Weights of a small masked image model: 8.8M parameters, encoder width 320.
Rows from block 3 of the encoder, named by matrix and row number. Rows with one number belong to one neuron. Each number is 200 + 30 x the weight over its row's rms, rounded and kept within 0 to 999. All counts start at 0. After the name is the row's rms in percent of the matrix's.
# fc1: MLP up (encoder.blocks.3.mlp.fc1.weight, 1280x320), inputs 80-159
# fc2: MLP down (encoder.blocks.3.mlp.fc2.weight, 320x1280, transposed), outputs 80-159
fc1.299,103,186,209,173,225,184,219,201,227,233,204,179,250,219,197,202,200,209,177,164,133,200,163,198,172,201,191,197,219,182,170,212,190,183,172,232,205,225,207,185,270,191,159,209,181,249,206,227,151,213,182,184,180,182,230,143,206,238,167,178,222,170,251,121,222,214,220,208,265,124,203,223,216,233,201,179,232,183,197,162,163
fc1.300,101,207,222,269,220,245,219,203,229,212,191,282,165,185,189,165,204,251,247,189,190,205,231,168,204,174,192,180,206,181,198,192,235,231,210,181,165,100,146,227,224,138,216,243,216,122,192,202,211,143,224,235,195,161,198,214,162,171,190,277,243,192,179,234,211,208,170,175,181,204,201,271,189,232,190,186,212,212,159,206,208
fc1.301,094,126,216,255,235,257,205,213,197,193,137,200,214,211,244,188,159,228,206,184,227,188,181,253,196,209,143,181,227,226,246,221,191,214,191,194,199,167,204,233,209,202,219,205,214,171,221,163,257,197,175,199,180,143,194,229,213,214,199,212,164,155,237,212,174,239,229,181,207,164,211,160,253,191,210,195,163,164,244,158,190
fc1.302,103,230,174,177,167,207,204,225,204,238,195,189,179,193,217,155,138,194,168,241,192,183,245,221,207,241,242,154,188,158,170,198,176,155,169,248,216,243,203,178,189,177,211,180,206,231,225,195,200,211,235,231,202,186,174,226,207,225,184,155,250,183,220,220,185,177,184,166,188,207,228,218,209,242,166,233,294,213,199,193,166
fc1.303,077,211,278,204,194,226,215,216,230,182,184,214,214,278,185,199,177,245,184,191,224,179,191,188,192,257,173,169,228,219,213,156,206,139,221,203,208,193,259,195,210,227,182,195,205,206,174,179,236,182,215,188,244,133,175,216,199,225,176,189,198,185,142,200,212,267,196,211,231,229,209,181,177,263,218,282,211,220,239,208,232
fc1.304,094,244,217,204,230,207,237,185,201,154,226,246,205,231,177,195,186,195,183,209,193,183,216,208,179,174,214,188,175,174,216,198,192,225,245,225,185,197,245,184,208,176,186,217,173,185,154,222,275,213,172,191,192,195,133,211,198,180,172,177,179,211,212,213,194,170,251,217,176,201,169,201,248,176,224,205,218,210,193,164,214
fc1.305,104,158,203,170,223,206,193,271,196,232,200,192,187,185,255,236,177,197,231,222,217,228,180,177,174,226,276,209,171,240,178,136,247,191,174,186,178,279,220,207,201,211,193,231,209,178,163,157,226,195,184,176,260,177,190,144,200,172,222,168,193,144,211,205,241,209,167,151,190,176,201,263,192,153,186,166,240,214,225,144,155
fc1.306,102,181,228,245,208,210,203,169,202,184,239,153,176,261,153,170,153,244,214,210,224,210,234,209,191,237,196,165,226,180,226,187,234,227,187,194,190,181,208,202,212,164,207,177,234,206,213,195,240,182,172,186,195,175,163,211,199,197,181,222,173,213,211,209,142,254,249,242,208,176,223,189,191,193,253,215,202,229,166,172,243
fc1.307,100,175,232,224,236,250,211,175,173,130,209,205,224,222,186,184,169,212,163,200,202,153,227,184,168,223,210,217,202,223,214,178,210,230,202,206,232,167,224,236,199,225,253,215,148,159,270,226,211,192,177,165,185,186,198,206,227,239,183,232,202,152,233,166,174,217,237,218,221,176,232,220,207,119,233,201,198,218,225,190,199
fc1.308,101,206,195,170,220,201,197,174,205,233,210,182,243,165,217,225,217,203,169,267,210,168,178,233,225,168,168,197,190,215,161,278,233,231,202,237,189,217,246,162,162,258,228,172,143,174,210,213,166,184,181,220,191,229,189,185,200,230,237,221,167,149,206,209,172,181,157,205,215,198,151,241,163,174,203,203,167,185,250,205,195
fc1.309,097,187,240,192,259,290,173,190,214,130,203,175,237,200,197,190,221,238,176,184,220,162,174,169,187,209,242,218,211,214,267,200,234,170,185,243,207,176,213,171,129,245,217,166,220,178,230,200,201,165,203,186,179,188,156,246,213,203,173,194,204,174,194,204,188,207,159,156,195,178,151,207,242,217,204,187,208,183,251,224,201
fc1.310,113,178,234,170,204,139,155,210,212,246,203,196,205,173,217,202,212,150,245,208,214,211,171,178,216,216,227,185,199,175,195,214,155,188,211,218,200,185,257,201,230,134,136,195,236,194,193,191,167,176,225,216,153,193,200,144,156,193,152,181,155,159,175,201,199,177,229,186,245,199,175,185,235,177,213,220,252,262,224,201,180
fc1.311,092,171,247,190,217,178,176,219,182,146,226,177,176,187,169,245,187,198,184,142,204,230,152,185,230,229,210,191,187,193,225,194,196,192,234,216,178,177,187,207,229,289,208,186,193,198,177,235,180,238,189,198,141,204,212,208,183,213,202,206,177,211,148,191,170,230,214,131,191,210,195,209,214,174,189,214,161,177,177,170,184
fc1.312,092,226,169,149,191,227,147,158,215,161,161,194,203,221,205,180,163,194,170,189,200,225,177,226,229,184,181,232,184,215,200,187,160,206,186,177,191,245,200,248,161,214,119,245,181,181,189,217,201,162,209,215,210,205,193,189,174,198,152,182,243,186,198,186,206,216,218,213,239,215,237,167,190,149,189,169,198,219,204,229,187
fc1.313,102,230,173,197,178,216,207,185,211,210,214,181,229,243,237,183,221,169,214,193,168,187,180,194,200,165,202,146,223,186,239,166,174,224,189,185,202,222,206,193,151,167,218,230,192,260,171,184,216,251,169,167,199,178,151,179,205,221,192,193,171,154,179,164,180,200,212,197,223,178,244,229,149,182,187,186,209,150,196,226,184
fc1.314,100,137,229,201,193,226,226,247,218,184,278,181,207,186,190,214,243,185,209,182,223,176,190,163,212,205,215,225,166,201,244,196,219,233,191,230,264,203,174,168,235,166,162,178,195,199,230,207,208,200,136,237,142,146,193,234,222,151,206,202,265,208,220,200,209,190,169,194,162,216,275,172,192,212,219,167,162,171,169,185,205
fc1.315,102,225,190,174,188,205,178,192,214,227,226,177,260,186,231,179,200,193,210,214,198,199,246,256,147,162,178,228,211,270,149,202,228,190,210,158,229,149,198,203,224,207,176,130,208,170,220,191,215,225,149,209,219,181,169,187,216,193,142,194,164,225,171,216,136,226,255,180,183,223,245,208,195,195,188,192,229,211,157,195,215
fc1.316,101,228,175,211,210,208,219,208,157,177,195,183,192,255,219,245,246,145,178,164,171,208,223,221,139,189,228,205,163,175,180,177,243,170,265,220,190,142,259,208,182,182,180,204,215,156,219,215,263,274,212,225,131,214,189,178,186,174,213,211,189,215,226,185,174,189,244,182,219,182,208,192,175,217,192,201,196,189,148,244,218
fc1.317,105,172,177,148,212,228,195,161,205,203,203,173,237,168,210,237,164,211,240,183,266,193,218,160,156,239,177,241,196,196,185,173,182,153,188,179,194,256,192,213,213,202,195,154,224,205,189,194,171,186,242,214,213,217,277,216,236,196,214,212,224,183,164,106,210,198,173,249,214,167,230,242,142,195,185,173,146,225,176,196,186
fc1.318,091,194,288,254,216,235,212,209,235,146,222,165,201,254,178,234,164,204,225,178,224,171,183,232,217,234,242,258,191,247,209,189,197,226,231,216,182,162,251,182,176,217,202,151,178,170,229,181,249,214,207,213,136,143,157,198,218,220,180,264,238,195,208,211,175,212,196,171,166,221,169,220,244,147,221,213,189,190,223,175,191
fc1.319,084,204,161,160,212,156,229,199,236,261,153,213,163,186,149,164,212,144,177,277,269,206,196,181,206,202,202,238,261,179,154,241,173,184,159,225,178,185,250,154,229,141,250,197,170,218,214,249,215,197,165,223,190,191,184,218,257,192,229,188,208,186,214,235,173,139,187,216,215,194,206,215,231,268,154,138,188,209,202,158,214
fc1.320,097,231,140,225,197,234,163,229,220,198,148,189,212,203,186,210,188,232,144,265,189,223,224,203,166,200,154,166,193,220,183,200,236,180,206,181,180,188,155,181,207,163,198,184,167,165,246,166,171,196,210,191,223,132,194,186,133,219,201,229,253,215,205,196,220,142,199,225,212,201,195,221,182,176,204,172,157,181,210,213,212
fc1.321,086,254,210,174,217,196,242,220,177,179,174,246,205,187,157,163,163,185,166,231,212,213,168,161,234,198,249,219,214,184,211,198,200,141,155,246,255,228,253,211,189,154,217,183,130,238,237,209,194,171,180,215,192,169,165,220,210,200,175,109,198,157,171,269,226,189,226,192,201,228,247,213,233,175,227,244,243,233,201,191,187
fc1.322,103,224,175,206,233,178,186,183,165,270,244,208,263,181,232,171,201,237,201,231,191,226,182,179,175,185,193,217,237,176,184,234,162,155,157,223,186,246,170,212,187,167,181,201,210,197,210,172,203,173,202,188,194,271,217,165,203,170,178,223,188,226,147,195,179,178,182,181,180,183,216,234,189,204,206,171,161,207,222,158,206
fc1.323,109,215,176,232,208,163,220,230,232,237,197,224,218,158,227,230,192,172,161,219,272,220,215,237,178,203,195,243,283,228,177,201,203,166,153,188,184,217,202,258,160,196,226,174,221,235,204,229,235,140,217,172,153,219,238,214,175,137,206,223,152,170,208,205,264,164,220,214,128,186,213,175,218,158,132,135,189,216,178,227,199
fc1.324,097,161,215,218,164,205,136,217,170,170,228,232,188,211,217,231,190,228,199,187,238,209,199,190,217,264,197,220,184,244,162,197,196,188,262,215,202,155,227,159,186,161,213,122,215,207,202,204,266,246,244,231,250,186,234,228,188,214,210,195,206,218,191,208,183,235,215,161,212,160,168,236,160,186,245,222,204,212,203,198,167
fc1.325,096,260,210,194,208,200,199,158,185,145,139,196,151,182,208,284,202,178,248,159,226,214,249,192,182,212,169,247,183,195,209,174,257,200,221,179,177,198,175,207,198,211,237,235,241,177,255,186,185,208,261,189,194,209,184,208,150,164,206,235,220,179,244,273,172,226,163,242,210,245,201,172,145,264,232,206,168,179,190,156,224
fc1.326,105,242,216,174,163,157,236,227,225,178,201,184,141,202,190,227,203,232,175,203,196,263,195,226,181,207,174,150,191,221,214,223,171,214,211,143,212,221,185,219,183,193,194,209,187,179,212,208,148,225,227,170,187,184,199,194,197,128,194,188,186,182,234,172,224,151,177,172,229,263,210,228,201,230,176,224,205,215,241,204,202
fc1.327,097,238,244,199,242,224,250,131,240,163,221,236,136,206,146,221,203,171,241,160,189,216,224,193,188,194,206,214,141,190,223,142,177,224,231,136,171,173,202,200,221,128,211,234,186,205,236,229,148,222,217,216,238,224,207,252,213,205,151,189,212,219,150,155,213,166,189,202,179,222,199,187,200,150,205,171,221,205,217,183,198
fc1.328,112,190,212,181,200,177,175,158,213,196,153,249,149,187,219,168,208,224,266,138,233,214,208,166,172,256,227,172,155,152,205,257,219,195,182,221,181,216,186,237,186,163,220,213,181,117,185,232,218,212,193,256,188,131,228,185,206,182,171,270,168,163,219,196,180,249,184,179,192,211,205,191,174,195,194,186,228,228,215,200,246
fc1.329,103,127,197,240,233,240,182,169,200,175,146,190,178,187,202,183,157,177,202,276,199,205,200,190,186,207,205,168,203,201,191,182,193,229,159,177,214,160,199,215,198,228,242,230,204,202,236,207,195,181,175,183,204,217,172,179,204,231,188,246,163,136,205,188,186,235,225,178,173,217,145,219,227,158,240,185,239,217,225,181,207
fc1.330,084,166,236,253,204,185,251,202,246,227,161,240,215,218,204,198,181,202,169,175,229,188,234,248,185,194,215,229,188,177,189,186,208,206,190,185,198,140,251,252,245,149,208,221,225,171,167,190,201,230,173,224,189,179,239,184,232,180,184,259,205,181,155,145,155,214,260,184,189,208,213,231,243,192,225,185,136,210,237,232,238
fc1.331,103,180,250,232,221,234,207,174,137,113,163,193,199,216,158,202,192,215,175,162,219,200,216,186,173,257,213,191,216,245,179,159,194,272,221,199,198,155,190,190,168,227,280,159,176,142,238,192,235,177,161,168,168,184,155,213,193,239,201,217,200,221,210,201,151,239,230,214,201,179,217,252,222,178,214,198,254,221,206,151,199
fc1.332,095,225,208,244,213,197,164,193,202,217,190,199,200,213,183,189,182,201,216,184,140,191,213,199,189,191,231,178,220,150,241,206,154,215,186,206,248,149,134,237,256,223,219,243,193,175,212,165,206,163,202,178,178,163,223,194,161,181,164,185,163,215,260,185,209,254,189,169,199,213,236,210,241,257,196,195,172,234,233,230,192
fc1.333,101,166,169,189,177,246,172,228,251,233,173,211,170,212,193,177,168,159,237,232,184,182,218,214,246,128,176,199,214,207,216,152,228,209,157,217,210,189,149,180,182,231,215,193,183,225,203,191,149,212,198,184,249,262,192,215,149,196,203,223,225,202,207,131,220,187,135,187,177,176,237,175,175,239,203,200,147,206,235,198,186
fc1.334,102,211,184,190,209,146,141,191,235,220,251,220,200,212,208,219,207,188,202,205,190,200,217,180,198,195,226,203,224,206,226,184,198,205,169,235,174,227,170,220,185,255,199,120,154,211,206,197,197,227,208,164,159,206,181,161,169,207,175,211,167,217,175,193,158,207,243,125,194,188,221,156,187,173,174,199,185,212,162,186,214
fc1.335,100,231,194,197,212,209,241,189,227,204,223,227,208,221,216,141,212,223,195,191,224,233,218,174,202,198,193,213,206,265,159,197,155,192,185,204,173,234,236,167,199,200,237,239,191,209,236,223,153,210,172,234,264,225,208,184,254,218,144,207,205,229,187,207,197,192,176,198,190,242,168,163,135,209,168,194,187,255,225,200,166
fc1.336,102,183,251,246,206,198,232,253,220,164,167,219,209,202,200,208,199,192,189,143,206,192,181,185,174,229,277,219,158,185,205,193,220,218,215,229,169,219,176,239,191,216,193,179,174,263,160,189,176,209,183,148,184,208,213,202,259,197,227,198,231,176,214,233,201,208,239,183,230,254,177,191,199,233,227,168,188,151,224,173,196
fc1.337,103,211,194,199,205,245,227,170,179,250,273,228,121,234,125,138,150,171,190,255,216,214,215,178,209,175,186,222,153,202,213,175,205,189,190,258,183,195,217,210,164,219,211,220,183,206,182,195,186,230,236,151,136,203,165,198,221,206,219,185,241,183,169,198,194,237,229,203,173,215,209,152,214,208,185,189,207,170,162,169,177
fc1.338,093,203,234,234,190,196,218,199,152,125,205,188,210,178,183,192,173,197,232,191,177,218,260,229,154,151,180,159,232,186,186,190,192,170,216,227,182,215,191,177,198,197,148,225,226,193,248,188,190,215,176,223,208,202,214,180,224,174,214,209,240,217,229,162,215,178,225,272,171,207,208,164,212,218,223,216,175,152,210,188,195
fc1.339,100,200,146,219,172,176,178,194,216,268,184,233,166,213,260,211,130,224,188,175,249,175,219,202,192,217,176,170,200,187,205,230,213,211,195,173,192,188,185,215,139,177,167,201,143,198,204,205,181,270,241,187,203,205,225,219,201,188,203,204,196,148,246,170,207,192,197,207,215,233,166,222,185,234,177,208,240,168,172,205,223
fc1.340,100,208,228,166,216,200,211,209,248,156,187,232,194,214,179,185,226,192,233,206,183,257,264,188,194,195,186,197,176,219,161,166,198,198,236,201,188,157,193,188,171,196,213,225,199,199,220,193,119,241,171,187,172,190,200,193,186,194,179,199,197,256,226,220,170,192,162,184,236,212,151,158,212,191,203,168,214,216,184,185,209
fc1.341,105,137,199,196,176,160,237,271,177,185,241,196,203,222,182,225,234,224,178,191,219,214,182,213,176,182,177,163,137,192,199,170,244,226,310,208,195,201,192,145,187,149,211,190,231,199,171,183,191,171,180,218,304,193,166,170,226,214,186,217,149,169,196,212,161,138,205,208,188,200,239,202,212,146,242,175,179,150,218,241,179
fc2.299,119,229,204,196,185,211,150,212,139,211,185,159,194,276,215,206,191,165,229,200,201,230,261,196,265,230,197,238,218,181,199,205,215,221,236,208,182,127,156,221,170,162,215,230,190,177,199,179,191,175,223,252,205,136,260,201,138,169,200,184,154,210,202,168,227,197,186,260,205,200,284,192,213,201,201,219,169,182,235,268,221
fc2.300,102,138,186,163,166,141,207,169,196,245,218,142,223,226,196,197,157,138,211,200,240,203,164,194,176,214,194,197,197,230,236,268,197,227,180,170,203,278,211,189,168,215,221,187,191,231,195,205,207,252,171,161,240,233,235,207,249,212,153,151,157,227,231,189,117,165,220,197,236,175,193,128,228,160,218,201,207,171,232,226,191
fc2.301,070,219,190,159,172,199,191,196,218,197,255,202,198,195,245,172,184,218,168,199,164,205,262,213,236,148,192,128,247,214,197,161,246,181,123,183,196,235,253,209,207,226,246,236,251,215,223,297,237,198,235,223,209,229,218,211,225,194,253,198,200,207,180,244,186,206,200,182,148,178,187,191,227,203,191,199,263,225,239,212,249
fc2.302,094,161,194,236,142,220,237,200,167,147,138,180,191,171,229,216,253,131,155,153,222,182,219,158,192,152,201,209,168,188,198,236,219,222,234,232,193,184,163,213,209,187,246,209,198,195,204,165,176,195,187,169,179,186,238,157,170,195,170,243,188,235,192,212,247,185,201,260,173,268,247,198,188,177,204,197,193,223,234,196,216
fc2.303,055,225,194,177,184,191,204,221,270,157,154,258,250,201,206,181,168,211,158,199,195,185,194,185,176,192,168,202,171,234,231,221,209,221,183,197,211,213,229,238,230,214,186,223,176,194,197,214,231,196,187,199,209,112,216,210,271,187,215,248,200,213,224,229,242,178,226,216,243,216,221,194,233,198,221,191,250,231,198,228,191
fc2.304,096,184,186,197,186,173,157,218,187,227,149,155,168,160,209,222,176,234,222,174,196,190,210,216,175,194,168,190,236,213,215,179,227,184,155,170,207,222,169,225,210,221,226,177,245,221,234,173,148,184,219,189,202,183,255,182,196,228,242,227,218,189,195,163,221,241,143,180,225,200,216,201,166,215,128,189,204,199,213,212,168
fc2.305,103,246,228,239,160,225,194,180,176,160,206,172,202,221,160,162,214,164,175,220,199,219,207,204,247,153,104,234,253,200,216,260,150,217,222,211,195,149,205,194,173,148,211,218,233,194,251,228,181,215,210,225,164,189,249,233,152,202,200,203,217,249,214,186,180,183,237,165,222,231,208,165,240,235,205,218,214,192,200,258,235
fc2.306,100,222,187,221,210,184,226,189,192,245,202,231,188,232,207,207,206,223,197,219,168,243,206,130,224,184,149,167,239,243,116,248,222,168,201,203,216,203,257,200,200,148,203,256,224,224,199,165,170,200,160,226,226,206,231,171,150,211,219,220,189,220,206,229,240,156,197,199,204,230,250,218,235,184,189,190,210,195,188,223,180
fc2.307,096,220,192,220,213,213,156,175,188,192,138,222,181,224,200,233,137,166,164,193,193,243,112,204,158,251,195,194,232,224,163,229,234,211,217,151,163,247,188,190,196,141,182,163,174,208,226,214,183,227,260,200,241,190,239,204,199,220,200,174,243,199,222,190,245,173,178,188,220,232,183,187,223,228,253,205,156,173,171,184,209
fc2.308,102,187,225,216,195,192,214,173,186,226,207,236,180,220,155,204,221,142,206,158,236,240,252,148,161,200,257,206,230,220,283,147,170,177,179,180,189,210,200,199,207,182,163,208,240,235,218,194,221,166,190,208,221,195,213,191,233,196,155,186,235,220,173,202,209,227,219,183,233,208,247,172,230,173,229,202,257,246,177,169,174
fc2.309,092,249,166,261,185,187,194,209,185,199,236,231,155,196,189,194,158,202,200,259,244,263,223,168,196,179,239,199,217,222,221,141,208,204,228,192,181,233,187,202,230,209,220,163,193,198,268,217,175,244,151,206,217,192,171,173,211,190,208,185,215,220,222,202,237,251,232,185,210,197,216,163,219,205,192,189,231,144,128,152,220
fc2.310,111,175,203,204,190,221,187,219,157,234,266,165,211,188,226,212,146,176,204,170,149,152,238,199,220,163,149,228,198,238,235,164,184,239,225,186,197,114,194,191,230,201,223,217,218,225,198,229,160,250,177,236,211,191,176,213,181,168,242,169,195,193,179,229,222,202,219,166,203,194,180,260,254,163,219,224,217,204,176,222,210
fc2.311,089,204,147,176,187,217,151,214,228,221,173,179,185,191,185,205,217,243,225,216,176,192,235,217,209,185,199,196,204,254,192,249,174,183,206,176,208,231,240,212,145,179,197,196,185,214,207,195,180,179,240,211,211,232,215,196,227,182,207,197,168,178,240,243,191,231,204,223,196,188,261,232,220,210,225,192,233,221,229,198,202
fc2.312,095,199,194,224,159,171,216,264,156,213,216,194,220,201,206,193,196,173,198,196,200,216,225,166,178,208,199,175,196,227,238,235,247,211,214,225,204,169,206,216,205,199,255,181,206,209,244,191,184,264,197,225,184,192,231,208,197,197,264,208,210,182,212,218,232,221,208,202,151,170,232,233,236,251,221,243,212,208,205,230,191
fc2.313,110,198,246,156,206,178,175,194,176,208,186,236,198,173,186,238,175,216,187,204,252,225,230,212,189,236,216,253,202,217,201,216,229,163,238,215,191,172,182,187,228,215,184,182,212,154,221,196,157,128,221,228,218,202,230,222,207,219,227,211,219,264,233,268,247,210,181,229,183,194,175,163,210,225,208,216,181,234,210,175,219
fc2.314,106,261,184,195,178,225,166,169,198,198,156,250,188,228,220,228,175,224,197,219,166,216,203,232,206,214,197,172,238,198,151,169,163,167,198,199,188,172,191,209,168,275,270,232,201,148,204,221,172,209,239,152,228,224,203,199,185,250,211,213,166,168,190,160,193,241,213,230,248,193,169,186,222,228,202,240,230,197,283,243,168
fc2.315,101,170,209,242,228,192,200,199,199,148,184,227,185,220,193,225,175,199,197,192,173,199,170,182,232,220,226,196,243,186,259,183,135,199,184,241,191,244,189,201,185,213,214,252,198,231,207,212,185,180,249,186,179,167,285,221,208,224,266,228,249,173,234,249,243,157,164,204,237,209,177,202,223,201,199,191,179,194,249,240,183
fc2.316,100,202,184,188,175,202,140,203,230,184,193,239,207,139,162,200,171,216,256,204,188,143,217,182,256,228,220,160,216,239,246,200,172,203,168,162,194,278,138,217,222,220,221,225,179,195,191,172,166,162,188,160,238,159,253,219,197,181,177,193,203,195,181,245,244,189,181,197,158,207,171,244,238,171,222,190,203,234,225,195,192
fc2.317,096,203,221,236,222,211,185,205,188,232,240,179,215,217,222,186,211,181,173,167,160,218,186,214,238,196,162,201,215,161,184,180,213,223,220,249,180,160,213,186,184,210,245,220,190,187,174,207,183,209,196,167,211,182,213,211,180,215,198,186,216,200,238,223,192,153,262,196,182,178,211,143,196,212,204,205,206,113,239,238,204
fc2.318,105,233,182,231,161,169,156,192,179,172,190,216,254,216,212,240,234,181,146,221,238,260,220,162,200,197,181,160,222,199,229,208,178,162,175,212,164,193,171,202,267,204,179,164,211,174,241,228,147,172,230,174,221,221,175,160,163,203,227,147,222,240,185,192,197,210,208,229,172,202,204,146,191,218,191,221,214,176,112,170,244
fc2.319,098,167,224,191,184,205,134,161,207,157,235,201,213,158,228,255,211,214,227,130,158,220,243,147,181,211,215,177,152,244,212,196,180,206,170,195,205,195,147,234,209,242,130,244,183,214,166,203,164,184,194,158,211,192,151,180,177,216,163,244,237,194,160,231,268,226,202,214,214,223,176,172,109,163,200,223,196,259,246,223,254
fc2.320,098,126,232,194,211,235,221,240,162,267,196,113,190,215,213,236,181,195,211,181,254,185,195,188,200,230,186,196,180,180,221,238,153,244,195,214,199,172,222,180,229,232,195,141,183,202,241,211,208,160,172,203,180,202,238,213,199,224,230,245,189,176,205,229,208,174,205,182,224,180,232,209,183,184,164,230,217,231,260,226,181
fc2.321,098,154,166,217,144,201,207,168,148,210,164,142,184,194,246,217,235,165,203,116,197,196,226,150,164,164,165,159,174,229,218,226,174,200,240,179,189,212,138,220,196,224,190,209,197,183,223,220,163,216,169,212,176,162,205,150,217,189,218,255,179,228,148,183,234,236,153,245,192,224,203,193,180,166,176,166,176,220,245,194,237
fc2.322,100,208,231,176,183,201,221,209,164,106,121,155,218,234,180,191,216,170,225,229,220,265,187,228,236,212,152,213,202,250,179,205,165,214,199,156,160,167,226,171,224,182,245,234,214,254,204,225,192,210,196,213,159,182,211,185,218,197,188,218,191,182,254,179,204,244,206,156,226,213,143,201,155,206,223,186,258,237,218,161,225
fc2.323,096,234,198,230,166,188,203,237,139,211,201,209,194,217,152,208,202,218,194,226,211,201,231,247,157,200,151,211,168,223,187,184,206,198,233,213,202,239,196,159,215,222,259,208,175,186,159,207,187,214,203,156,249,219,270,184,173,223,185,219,254,165,189,236,176,220,252,196,214,223,234,218,284,185,200,228,211,188,192,172,156
fc2.324,083,161,181,154,183,211,227,179,163,158,219,170,145,215,211,244,209,178,183,242,147,194,234,209,185,202,198,151,257,201,290,222,195,200,176,225,144,200,267,178,199,176,176,180,168,229,206,198,203,198,183,210,242,253,232,203,200,168,210,238,185,157,173,208,228,243,242,242,141,163,229,165,266,187,193,200,234,212,221,164,201
fc2.325,097,154,197,177,207,191,230,235,159,213,239,184,204,217,251,179,231,238,182,241,195,173,156,193,203,184,253,198,186,194,165,225,162,201,218,219,215,136,212,210,206,181,167,180,221,208,144,219,224,211,120,208,219,242,209,149,195,249,196,171,178,217,193,162,211,163,204,170,153,165,256,201,213,126,187,213,222,219,241,220,164
fc2.326,111,167,162,175,212,212,174,184,154,177,173,221,256,254,208,222,149,129,230,210,167,187,252,194,204,205,214,224,211,177,233,191,196,173,182,216,180,142,231,188,215,216,198,198,205,241,180,149,215,242,180,245,202,194,233,258,173,243,197,182,233,187,198,246,220,206,235,217,168,163,189,169,215,153,205,191,188,174,170,225,197
fc2.327,104,168,192,168,153,165,183,268,189,221,176,187,240,173,233,191,146,197,208,205,211,186,186,204,199,167,187,168,200,194,185,242,227,183,179,249,238,198,211,181,201,272,176,181,218,223,166,124,274,151,231,192,175,176,190,169,203,172,227,211,170,195,252,211,224,239,206,227,216,200,207,219,224,247,216,260,179,196,177,224,195
fc2.328,100,240,214,213,204,220,180,209,239,172,211,179,204,210,207,142,152,187,192,226,227,248,140,236,229,174,235,193,212,277,208,208,183,183,220,223,168,209,253,175,204,252,216,254,243,269,219,182,197,180,154,236,229,243,171,196,156,179,230,184,267,187,187,201,187,209,183,200,200,243,224,214,222,205,242,194,219,141,160,217,200
fc2.329,099,211,237,207,189,195,174,166,149,251,144,169,203,206,220,191,146,159,172,189,205,142,121,250,170,188,212,207,241,220,200,247,190,214,236,197,226,239,200,205,269,209,143,128,209,182,227,200,194,203,220,203,213,222,212,239,164,206,239,169,224,238,217,182,239,159,192,186,223,232,220,216,259,176,251,228,207,168,177,207,193
fc2.330,065,228,170,158,162,183,234,205,206,198,224,185,210,197,205,244,199,162,169,176,131,200,259,206,223,161,212,216,168,243,204,145,249,214,232,151,218,170,173,188,189,205,206,286,208,190,173,264,219,213,183,224,243,161,174,149,231,204,247,211,212,174,217,219,176,241,232,194,269,187,243,180,217,144,197,229,249,175,240,233,202
fc2.331,104,211,189,223,186,150,163,149,194,230,165,218,204,214,192,227,194,166,213,199,197,256,169,191,195,245,230,175,190,189,160,228,197,182,183,196,182,192,207,198,204,153,180,175,181,186,219,220,140,188,231,179,211,201,153,188,142,203,200,128,225,179,216,187,226,195,160,215,186,230,163,165,195,158,242,235,187,164,158,184,242
fc2.332,093,176,195,174,217,199,227,223,211,162,176,210,189,206,212,203,196,207,216,190,278,216,206,196,230,206,168,212,149,258,175,198,248,186,241,156,133,231,230,183,190,179,186,144,213,215,152,203,231,190,222,237,220,183,188,191,204,206,202,192,213,221,129,199,161,143,215,265,211,215,182,208,187,165,209,177,171,188,162,202,227
fc2.333,103,240,230,186,218,160,246,160,143,198,230,209,226,221,190,209,240,200,148,175,194,245,188,185,185,247,198,237,150,206,185,238,199,185,236,169,143,181,251,240,195,174,222,224,214,172,209,200,242,201,172,239,192,124,219,197,223,199,208,165,206,178,187,226,173,257,273,213,220,226,204,200,217,171,226,181,249,215,206,213,204
fc2.334,105,203,203,186,184,247,256,212,145,178,177,174,200,195,231,190,213,240,191,204,171,222,183,203,216,206,160,183,168,224,188,190,182,185,232,181,227,204,246,202,205,168,187,265,238,193,220,216,199,194,205,227,214,165,198,227,247,198,220,190,257,148,218,201,229,182,134,262,207,189,185,216,171,211,215,155,208,184,241,205,163
fc2.335,132,171,123,189,167,167,241,231,198,216,194,84,228,173,191,164,229,174,213,202,192,193,228,220,153,240,250,202,256,214,200,257,163,228,188,185,192,163,226,211,188,189,156,176,194,204,229,152,202,156,155,182,167,107,224,195,149,225,177,188,232,231,192,185,227,188,204,170,229,113,214,179,205,211,188,215,251,196,187,279,214
fc2.336,110,239,165,213,212,217,180,214,177,203,214,208,194,217,187,201,163,206,182,216,263,211,142,238,202,160,182,246,185,205,174,229,220,156,195,214,189,173,208,160,162,186,254,247,193,213,244,193,180,215,221,234,217,211,236,198,162,218,243,186,236,173,210,218,193,231,216,168,284,190,204,270,231,214,203,234,234,174,186,234,177
fc2.337,112,176,210,226,157,132,153,225,230,162,120,190,260,177,265,233,280,231,196,137,188,166,215,215,198,204,218,205,222,204,193,219,200,200,227,142,242,215,186,204,249,203,208,228,240,222,207,202,221,177,165,241,253,181,214,193,194,190,178,211,145,194,174,232,201,182,152,214,241,193,189,240,173,166,201,189,218,218,215,226,254
fc2.338,106,246,203,200,168,180,149,218,232,228,222,187,194,251,251,129,152,183,189,198,256,262,157,249,234,180,199,216,198,191,217,194,184,224,248,252,183,204,188,222,231,191,219,112,191,156,201,214,257,223,209,186,184,175,224,260,131,235,172,188,215,181,142,160,204,190,201,223,166,184,235,215,189,155,175,215,187,161,217,202,193
fc2.339,083,189,222,203,221,198,207,210,132,217,246,207,170,187,209,205,202,186,234,167,159,175,247,164,238,204,225,203,182,252,216,178,180,238,187,245,243,180,205,205,219,201,214,187,251,208,236,228,262,186,175,239,212,171,259,210,200,194,214,221,251,207,207,227,173,234,151,183,176,203,255,153,243,159,178,205,161,243,269,149,179
fc2.340,117,158,125,201,169,239,192,198,161,187,178,182,228,187,150,203,179,202,214,192,210,171,155,231,185,170,264,211,234,189,174,216,201,187,164,191,208,249,250,212,173,256,207,223,164,269,194,191,220,198,192,205,209,174,176,234,221,169,143,224,205,192,201,167,207,203,222,187,207,226,210,231,214,220,228,203,162,205,253,241,129
fc2.341,101,248,187,195,191,240,154,119,226,225,203,232,216,141,234,216,147,178,228,214,137,185,243,201,236,245,216,240,206,236,199,227,155,181,126,199,188,203,208,240,214,256,208,203,144,207,239,199,219,235,208,179,107,216,242,221,170,189,225,175,242,246,211,224,249,290,220,193,184,207,218,201,205,217,160,202,196,228,213,153,225